python train.py --model="self-supervised image encoder" --dataset="microscope photos of single blood and bone marrow cells" --train_examples=97085 --image_size=32 --crop_scale_min=0.4 --horizontal_flip=true --color_jitter=0.4 --cutout=0.25 --method="simclr" --arch="mlp_mixer" --norm="layernorm" --norm_position="pre" --hidden_act="gelu" --layer_scale_init=0.01 --parallel_block=false --inner_norm=false --moe="expert_choice" --drop_path=0.05 --num_experts=4 --moe_every=1 --expert_mlp_ratio=1 --experts_per_token=1 --shared_expert=false --patch_size=[4, 4] --conv_stem=false --layers=8 --width=256 --projector_hidden=1024 --projector_out=256 --projector_hidden_layers=1 --temperature=0.2 --residual_init="scaled_by_depth" --optimizer="nadamw" --learning_rate=0.0014 --beta1=0.85 --beta2=0.999 --eps=1e-08 --max_grad_norm=1.0 --max_steps=19700 --batch_size=256 --epochs=51.9 --lr_schedule="step" --warmup_steps=590 --weight_decay=0.1
Rows from block 5 of a small self-supervised image encoder, named by matrix and row number. Rows with one number within an expert belong to one neuron, the router's apart. Each number is 128 + 32 x the weight over its row's rms, rounded and kept within 0 to 255. All counts start at 0.
Before each expert's rows are labels from the 100 images, of 14848, where the router gives the expert most weight on average: "top examples" is what is common among them; "colour at peak" is the nearest of a few named colours to the mean colour under the peak. Only what is clearly more common there than usual is listed. The data: microscope photos of single blood and bone marrow cells. In brackets: how many of the 100, against the usual share in percent.
# router: router (model.blocks.5.mlp.router.weight, 4x256), inputs 128-255
# up: expert up (model.blocks.5.mlp.up, 4x256x256), inputs 128-255
# down: expert down (model.blocks.5.mlp.down, 4x256x256, transposed), outputs 128-255

# expert 3
top examples: cell type: segmented neutrophil (45 vs 20)
colour at peak: purple (71 vs 21.5)
router.3 [132 103 121  88  83 101 128 139 104 188 145  98 155 109 169 121 108 118 131 163 117 204 103 132 158  91 106 152 137  99  70 125 127  51 143 133 210 166  91 134 172 110 113 141 140 147 103 125 107  81 104 120 139  85 115 140 163 153  95 151 132 126  68 112 122 111 104 143 143 193 121 171 157  95 120 194 159 114  65 198 166 137 110 103 128 132 152 191  92 125 169  85 107  62 131 120 111 161 102 143 154 124 126 131 183 186 117 154  60 181  89  58 134 149 114 104 112 167 101 122 106 205 108 169 139 129 125 109]
up.0 [127 132 138 109 141 164  83 102  85 119  96 104 143 118 116 121 173 144 104 162 107 152 130 111 128 110 206 102 130 125 135 165 163  69 129 103 164 125  77 129 120 128 157 106 162 132 154 154 144 143 127 130 123 145 145 144 114 124 137 115 117 173  99 153 162 167  74 173  42  74 169 149 167 148  78 172  79 143 128 158  85 136 144 171 136 161 126 159 183 182  79 179 182 177 108 123  87  95 160 120 109  50 164 141 129 160 105 129 128 171 137 169 102 165 161 109 208 112  46 143 113  85 168 147 109 193 119 162]
down.0 [153 140 103 143  87 174 171 189  77 121 142 114 101 106 162 179 107 156 154 136  49 153 205  76  88 120  90 185 148 106 155 128 162 156 147 117 186  86 132  85 124 143  96 129  91 117  74  80 176 111 106 110 124 141 121 131 177  80 150 174 128  95 189 165  94  92 163 127 158  79 113 133 163 120 116 114 144  65 107 152 101 100  87 156 109 117  90 123 158 130 101  92  86 176  90 153 191 104 109 128 152 104 140 135 160 128 148 158 113 114 161 100 137 183 174  86  80 160 115 152 217  37 105 129  97 113 178  94]
up.1 [161 151 151 169 147 134 108 152 123 115 117 166 125 145 112 164  42 165 115 122 157 159 216 152 141 151  98 164 149 189 128 129 142 230 124  95 178 124  87 156 120  78 125 134 182 126 135  95 137 106  99 157 121 121 158 128  88 126 101  93 146 212 119 137  45 130  76  84  80 128 160  97 142  81 151  94 120 156 152 148 143 107 119 148 162 112  87 113 156 181 114  81 146 123 142 132 100 169 144  91 158  89 124 122 140  90 142 154 142 140 105 166 107 110 134 125  86 129 127 151 132 118 157 135 115 164 159 104]
down.1 [137  72 133 175 116 107 138 144 128  80  97 200 150 135 124  69 120  76  86 122 155 111  86  89 106 150 137  94 154 129 187 105  88 176 111  84 117  90 161 158  86 139 126 169 126  88  83 169 120 169 123 155 126 107 148 151 158 139 107 153 106 123 139 155 114 175  93 161 169 166 114 180 156 195 175  88  98 111  81  72 118 102 151 112  88  88 157 134 135 164  94 123  91 110 144 128  96  90 100  85  96 134 139 126 112 124  95 144 126 129 151  97 103 133 101 163 143 129 156  93 204 124 163 118  93 170 109  90]

# expert 2
top examples: smear: peripheral blood (86 vs 16.2); cell type: platelet (34 vs 1.1)
colour at peak: pink (86 vs 24.2)
router.2 [152 128 100 145 151 136 127 127 156  84 100 189 153 155   6 160 144 124 121 118 186  96 141 103 104 189 139 163  85 161 187 143 108 221  95 113 103 117 151 164 123 119 136 100 150 124 103 140  90 156 192 124 126 146  91 111 102 138 163 134 139 140 141 171 151 156 129 146 116  53 156  91 127 157  98 101 142 120 151 106 130  98 132 167 148 137 119 106 180 108  96 142 130 197 154 163 129 187 139 137 148 111 160  94 119  50  94 118 216 117 151 137  59  92 106 141 124 126 126 130 107 129 161 110 135 116 173 124]
up.0 [150  93 109 156 125 120 106  93 146 120 145 113 156 144 145 107 228 145 102 153  80 155 168 174 130 125 124 147  84  67  76 189 112 113 212  97 138 138 134  88 134 144 124 101  87 148 111 104 158 156 107 208  84 108 181 108 146 121 104  82 186  71 156 167 118 132 174 164 161 139 100 111 122 158 126 128 133 141 101 148 144 163 168 126 181 149 154 164 117 159 115 187 114 101 158 149 134 116 122 118  68 147 124 148 107 177  76 122  89 139 106 164 167 142 140 167  73 118 121  80 101  98 112 176 120 114 143 138]
down.0 [126 116 148 165 129 150  95  72  78 155  98 126 117 141 112 134 137 132 146 145 130 111 131  83 103  98 119 118 166 115 137  90 175 105 160 161  99  90 107  94 134 157  83 157 108 169 135 100 100 123 112  53  75 189 119 129 113 115  95 113  64 134 107 140 141 157 124 146 135 151 183 121 172 110 138 108 176 135 112 134 119 123 161  78 137 163 100 172 199 116 157  92 137 190 142 107 158 138 145 129 179  44 148 129  97 117 176 137 111  37  90 110 106 117 118 133 123 164 177 103 141 179 174 122  86 144 161  99]
up.1 [166 144 161 160 170  92  82  75 142 153 192 114 152 151 135 134 131 111 140 122 152 155 130 186  97 155 117 114 151  67  91 133 192 102 174 117 176 122  79  88 119 125 150 158 114 144 152 116 158 129 126 120  94 127 167 110 182 163 150 181  99  76 117 173 119 114 167 130 122 183 133 124 136 150 135 153 129 150  80 137 159 110 110  30 171 141 104 134  56  95  74 151 171 143 108 111  85 153 103 130  96  85 130 108 133 146 153 141  78 125  82 136  90 137  78 144 107 130 107 168  76 167 131 116 121 191 162 114]
down.1 [161 142  96 147 142 135 173 142 133  64 125  51 119 149 139 104  92  94 124 106 183 114 137 152 106 142 148 120 111 155 149 109 101 116 159 143 123 139 134 105 185  78 156 187 132 153 175 158 114 103 136 140 148 122 161  88 140 119 121 140 168  75 146 133 128 101 146 169 137 112 190 132 188 152  68 164 126 203 138 105 128 140  86 108 116 145 139 156 137 171 114 167 169 140 148 142 119 127 164 192  87  52 133  85 154 135  79 133  89 149  98 126 120 101  91 129  76 147 145 164 179 185 104 144 157 135 172 185]

# expert 0
top examples: cell type: erythroblast (46 vs 14.3)
colour at peak: white (68 vs 21.6)
router.0 [108 146  99 118 143 159 174 149  98  64 117 137 131 143 109 133 138  93 135  96 178  75 130 125 131 157 158 130 129 153 138 146 127 136 116  81 117 121 145 177 139 159  82 108 140  92 106 178 195 136 154 145 151 130 115 126 134 141 211 120 146 124 161 164 142  95 107 102 126 102  89 114 139 151 176  71  36 121 165  79 131  98 139 146  88 119 104  75 141 151 132 166 165 137 129 130 120 131 167 138 162 122 141 160 135 137  90  94 137 149 144 148 166 154 141 122 110  69 142 133 141  73 131 137 129 125 123 134]
up.0 [ 98 149 163 253 149 139 125 130  85  78 121 147 114 154 122 126 167 122 162 125 156  98 178 111 123 107 167 120  64  98 157 186 146  46 100 139 168 226 129 110 136 120 140 116  77 145 107 137 120 160  96 150  71 146 166 110 162 149 136  91 112 203 158 140 118 146 194 113 204 141 103 167 125 131 146 132 128 151 163 133  82 102 148  87 115 118 135 129 168 112  81 115 153 163 134 123 123 165 131 131 110 153 141 149 150 173 149 160 104 187 156 163 141 141  98 156 138 108  76 133 107 127 139 121 135 132 102 108]
down.0 [176  96  88  74  56 110 183  97 128 175  70 154 152 173 133 158  91 108  81 169  76 114 167 125  87  93  78 123 166 132 127  94  87 147 116 137 119 106 145 163  80 149 140 105  97 132 209 140 161 128  89 155 169 121 108 161  64 134 191 138 160 186 129 127 145 147 131 105 109  76 146  97 147  93 137  76 139 150 152 188 116 100 139 205 129 144 146 108 151 103 138 180 209 156 148 111 154 140 121 106 116 104  88 134 109  94 126 102 158  59 116 137 152  96 168 115 153 143 107 148 205 120 174  99  65 113  95 135]
up.1 [111 173  99 111  85 128 110 141 176 166 167 127 157 174 153 150 139 152 135 126 124 113 174 141 127 109 153  93 150 126 181 196 140  88  78  91 154 156 146 117 150  67  77  83 245 133 146 182  81 147 196 131 168 136 145  71 110 110 120 105 102 126  64  62 113  98 125 152 188 117 192 126 106 103 105 138  94  84 133 140 121  98 160 185 158 121 148 118 122 115  96 106 122 146 128 112 128 139 136 139 141 109 106  89 158 107  91  86 137 201 133 183 138  95 180 170  91 132 131 124 155 127  96 173 126 117 173 196]
down.1 [146 111 173 151 110 171 107  86 161 131 162  55 142 136 102  67  87 152 158 161 135 117 170 112  92 120 148 133 190 116 104 163 138 101 123 141 164 128 107 182 121 148 122  82 146 109 166 150 159 123 121 101  79 128 145 182 134 155 191 101 113 136 110  92 198 109 106 121 137 190 114 146 138 123 128 133 130 170  81 151 125  95 213  86 131 183  46 125 103 126 118 105 127 110  71 135 112 134 105  72 125 113  94 115 190 119 153 114 138 121 107 114 163 139 111  99 159  96 147 134 151 141  97 104 115 180 130 150]

# expert 1
top examples: cell type: artefact (36 vs 9.8)
colour at peak: purple (49 vs 21.5); blue (39 vs 8.6)
router.1 [115 138 173 171 152 131  71 114 138 138 156 105  84 123 190 109 128 160 125 125  74 106 139 153 119 117 123  75 149 118 125 110 143 111 141 167  79 104 131   5  80 135 159 157  98 140 190  95 126 156  93 130 103 160 176 138 114  87  72 108 101 123 156  87  91 136 167 113 123 185 150 121  97 116 132 120 139 153 152 106  83 159 133 107 140 115 132 110 104 135 101 135 111 130 110  91 148  61 119 105  69 146  97 136  81 152 189 132 105  84 126 174 157 111 147 143 158 118 141 126 162  88 119  94 117 144 104 144]
up.0 [ 89 151 146  94 136 122  94 139 161  85 147 186 137 155  71 200 167 124 124 159 141 139 122  71 121 159  93 153 108 120 142 122 207  86 134 173 116 126 146 132  86 166 143  81 156 142 130 142  92 119 150  46 123 138 120 119 147 124 119 141 134 115 129 202 155 108 140 153 131   0 111 132 122 158 131 114 119 144 114 117 164 191 128 176 162 161 105 135 128 105 151 151 125 146 160 133 119 156 141 148 150 113 125 157 128 122  66  68 154 116 120 176  67 129 111 105  83  86 143 148 154 134 109  91 135 139 156 132]
down.0 [117 144 128 135 129 139 128 102 121 175 117 137  98 144  70 249 172 104 103 171 152 117 126 135 131 116 119 135 149 115 136 111 156 184 206 111 120 157 118 135  89  95 118  99 111 131 102 130 144 123 173  68 128 121 117 113 130  84 132 195 145 139 118 156 134 125 131  81 109  55 146 115 130  83 149 112 123 146  57 147 137 191  91 145 167 154 107 149 158  75  97 173 119 181 106 215 145 121 160 162 158  55 128 142 172 111 108  82 104 121 144  98 111 159 118  62 100 127 163 114 146  70  98  50  37  99 118 101]
up.1 [146 118  78 140 151 175 140 133  89 110 126 162  73 145 111 109 116 109 112 125 145 113 207 131 139 184 124 119 140 129 137 183 127 136 157  83 133  86 152 139  95 154  73 109 124  62 134 136 116 121 152 126 137 141  85 145  86 120 157 115  54 139 128  99  92 138  77 149 198 149  78  91 122 109 105 167 135  67 142 143 100 101 118 106 149  76 150  58 115 105 171 146 137 114 108 158  71 146 147 130 138 102  85 150 166 141 124 123 132 143 119 179  92  94 138 137  93 163  70  79 151 110 105 133 147 177 149 174]
down.1 [ 21 110 144 108 147 114 159 127 114 117 168 107 173 135 136 179 158  95 125 174 143 140  96 128 134 152 139 116  74 169  70 171 120 124  90 182 145 131 172  85 134 144 104 148 151 144 136 130 156  87 112 140 154  95 137 109  99  68 136 158 149  41 156 109 102 102 115  82 119 143  84 139 110 118 173 102  82 202 140 127  76  66 153 155 120 123 156  87 116 173  86 129  90 134 162 118 144 178  82 164 134 174 116 117 130 161 143 153 141 136  88  89 119 128 183 144 151 109 143 135 102 164 135 177 151 124 165 105]