Rows from expert 0 of block 5, named by matrix and row number. Rows with one number belong to one neuron. Each number is 500 + 40 x the weight over the matrix's rms, rounded and kept within 0 to 999. All counts start at 0. Numbers have three digits each.
# up: expert up (model.blocks.5.mlp.up, 4x256x256), inputs 0-127
# down: expert down (model.blocks.5.mlp.down, 4x256x256, transposed), outputs 0-127
up.167:568490459538416517547506459495513494521526461499523528417588569527441475477457485454526529457492538491494488523522536504482506547502505522527479466508496489487492469464463496504536559508553471436484466466474547549490403470435522535516607492463465486499470456518548475549460494545517493538483420500508447553467533506517529490512472559535456529523474480486470500543552495491526444436572
down.167:528521543496563534540545497470522486499498519453472457505571506453482348545497520533466487536459547514557467504506435512462450468523498492505539482484544538531506480491405467479529450486490405438455520513484511482501500513532478535500516420464505499485532535503511502587511563526530440546515489481534462517482460461535481509498516397493539527542528492465490472502496506493517490553535
up.168:450456473499496524524436496521495482394490470471449479508534509595520496485494526477523476467520500493422518552470499527517520498477537533490600424529532451527519445509528540540516498523482499513576505517483538519492515488503516455459487484493481510497524558468496554530508491507486498462546537465491473505455495530512522507536506516521437464472453485478496517466381533499515469496466
down.168:482485529510542467479498507427478504543507568549518435483458459515618495512573500508518442500485466508450474477530587588514494495470486526473457517521486478475595533533561450509531494481496481524517495452469457489454491474495524539523475521508477471424488522442535494529552466510531462493558545491489610509473512480558472524444504508453482509529497503511551489493482481489497486502544
up.169:491495499511417528512526490539515525516520456541514470508534484537506516516487504469555481407490504455547526515559553496444518497528497513462534528437500437485486524591477504510508559547445513507515518508571514498507489341467445515484527502500494550447549538468438461575566431453538500511486421481502566480466456553529598489501492499455445499511507471514391473497372498460530493486526
down.169:506504519495511491508537530468564476468450565501582512481452464531525460543554472493440486595503498491461552527455436463538442523476431527508511545479511540543497430535523502488493456379411542466529490423451512540531548504509545536541470576564435468592499475462602491400516471559515541486508505417455503490478563526439457505511532515482540490503482482521500506440465486433384461458531
up.170:510549481464483520541474516505510595476574513537469500516526572492431512438486500458504477454526462536413541500479497517508455530524533470505511492472477468594513538510454588562470556528517528463529555476559475468526507374504520467515551488545479508595495619559519559542552441486534473525524515459459531477527476483528571515546437498465479581501583519486547512503473509577579500493503
down.170:471518509513476463531476486502480534515514510499520483536458495495513520430532487535482505566527525486475454420517526539492487503501478532494471553548487509454532489497553488471541563450444538601481468499494548516525578531553532580556535554473403505554508473444471477450511444545488555498525494445438536499528532523515454494450535494481520534442543453593536512427555503470465513491477
up.171:466504474534448534527518502529547493457532513552379533533457519590509541522489476524418487502485538502561526499508434563445471451505541508503633535530543468549449508466476495486490482458477537550464493558464494552441448446490487515441497483492498530526500509513463512509521486456515454508473534467478479504507519488441524527515478519470495485533522433523399513481471462505506506510544
down.171:548469484494511534520512425536499549539493497431433465488596518518462514568485572482445459502498484503533519498520510534386449517495511494512629499471545553535418530482449515510487489546501477469499536494518559441492480455500527559501487415464495470525532575465507548544514503445506506485515490518524451520529459546450540539531479513470490544529492494509405426500446449493523488433522
up.172:544507477505431522566526525520489541490459449407458528481584474529487516494443503426486475508531568498449547610535544539498543478482500522550498411441534496541471509464507365584486517523467500492431485460570536507503451495479569605516546504460576523512523519489562513527515510513563538473489408527487582557434559522504498615551513503448427484431522485504498458555545533421454459479581
down.172:523506425495523493509554553500464456519439472496512540487467488506478448502491488561414512531543493483505455530504449529485446504467464542490501413491588592579489480544474496429462488356445467515450502478436511484519466501512545545577497474524488518489510506539481524472433486557538419526468467409521489478497515430493556515544565400471479520516545525510522486535436469474542491521550
up.173:455502484462516539551443476391479448574475524493492523578474522507391542555582463494490532531645475507462487449472488525498463487561488426475458358499469452470511529395506509459447521511454534477465501500500551474500530487510547545480550496487541489497558510529590518490519512560437567500582570508554519504398497499562527555575519530529503524421512580525508506606498555566554433489515
down.173:470466497553523454521486390571538443476529545513531479534551535469535422557482548467542538430541593484547393459465455588463585462485481512451556533500490471516572491507461507524467515477490394555481490486494442552539428468474493478487504465501445515505488458540495572588451539487555547527513442491570418572449518497555603470536568585459549533526460511529530488494509515479523404541531
up.174:541628522453495469538532532532571487498534535427489488458429565473421542489448448440491526415551509449554505494523455505566515484501505532558481454517460556559414486477477495525491597483455536551512558539573553479591595499510553509565460460570520560551443480528548464489463526434469497517483465492450490514527445577503488492460444520464434491531476512449511505514535530481503548508475
down.174:481508484416513507484591531562506613477550482496510531504495520456437555502491564489485504517519513491545493376481494451594532530497477494552516511489531450469402531447449531469496506496487482496435473490514437472525478553506475565492509420523462549512516461472479482550490528436501492556583547501546580515528380569500514497498506476484504545530476575491492466518551483456542606439466
up.175:521542513470452519499500466443486507496595508485510514518546491534435492463476537490495514491435532473471503544504597468461514501468485539477541544419450467493448533459503441570464519486447502540509504494506463479473500474496463501524481495448503566535532508503524508461533513495507466501542455566488549532486510537527490476545500466524478525587465439476499485572442557476527486389504
down.175:521512518482472484445504527505546486490438466440527531514449538499446479491511520565455432558469586542456527533461446537516577482488471515453492470496551509493516469637512534474494453562515410528497520502458511555545537495550500462521528504525509488459577479422574497504481505513468521534490419582533547477505592511448499492423533423550473540532493594487460514528492407560499465486503
up.176:585465510470509523487568460514395516595480479589436517524574486506508479540468536562498509484530457484582494468518513534452553522575477506427443474520513458527471472457536491486479501465517497517492511501480527605492427481476460545535482474489518502416548472490474447519458566460487503512468523548556575501466528520451506505564567484481453469504477465521423469524420624497502451460471
down.176:450517505514512472513629524501535450566532559535542474481524525457442371466486489466402504487471468474470542502510458512493496480573474530557484464515493553560525514452449504515477469459480521506506448485508510499483527572518523498435503501420501517552530477558518462480500516488498495483486433498517462567512480529548538471505508394527496497480533473532545510463522507450479491520523
up.177:559459455406483468567475507548556537467473502521489505527458478573481549495500499551484543531457587554510504393531465460457492546513555498536587427499489443458473511490466503652532524518541506462577438497616484602486439517525508477512493485518511536670482539537454557476531465455554516481463425458500496533581491482542480525517514496492513484491513495530531403462456508502506486446530
down.177:516480503478556535479513322449432535507508523390525513502531504475491416454538493503546516471485483502455429387510495441532498532497500560449505370504524536486534473571504499498518479408492547474522503488494477553526520499494534565465483548446495534491517470492533463505447494546500449480494531471485463502481541473552582536589496505507478486484537503504502530569461531432512520498525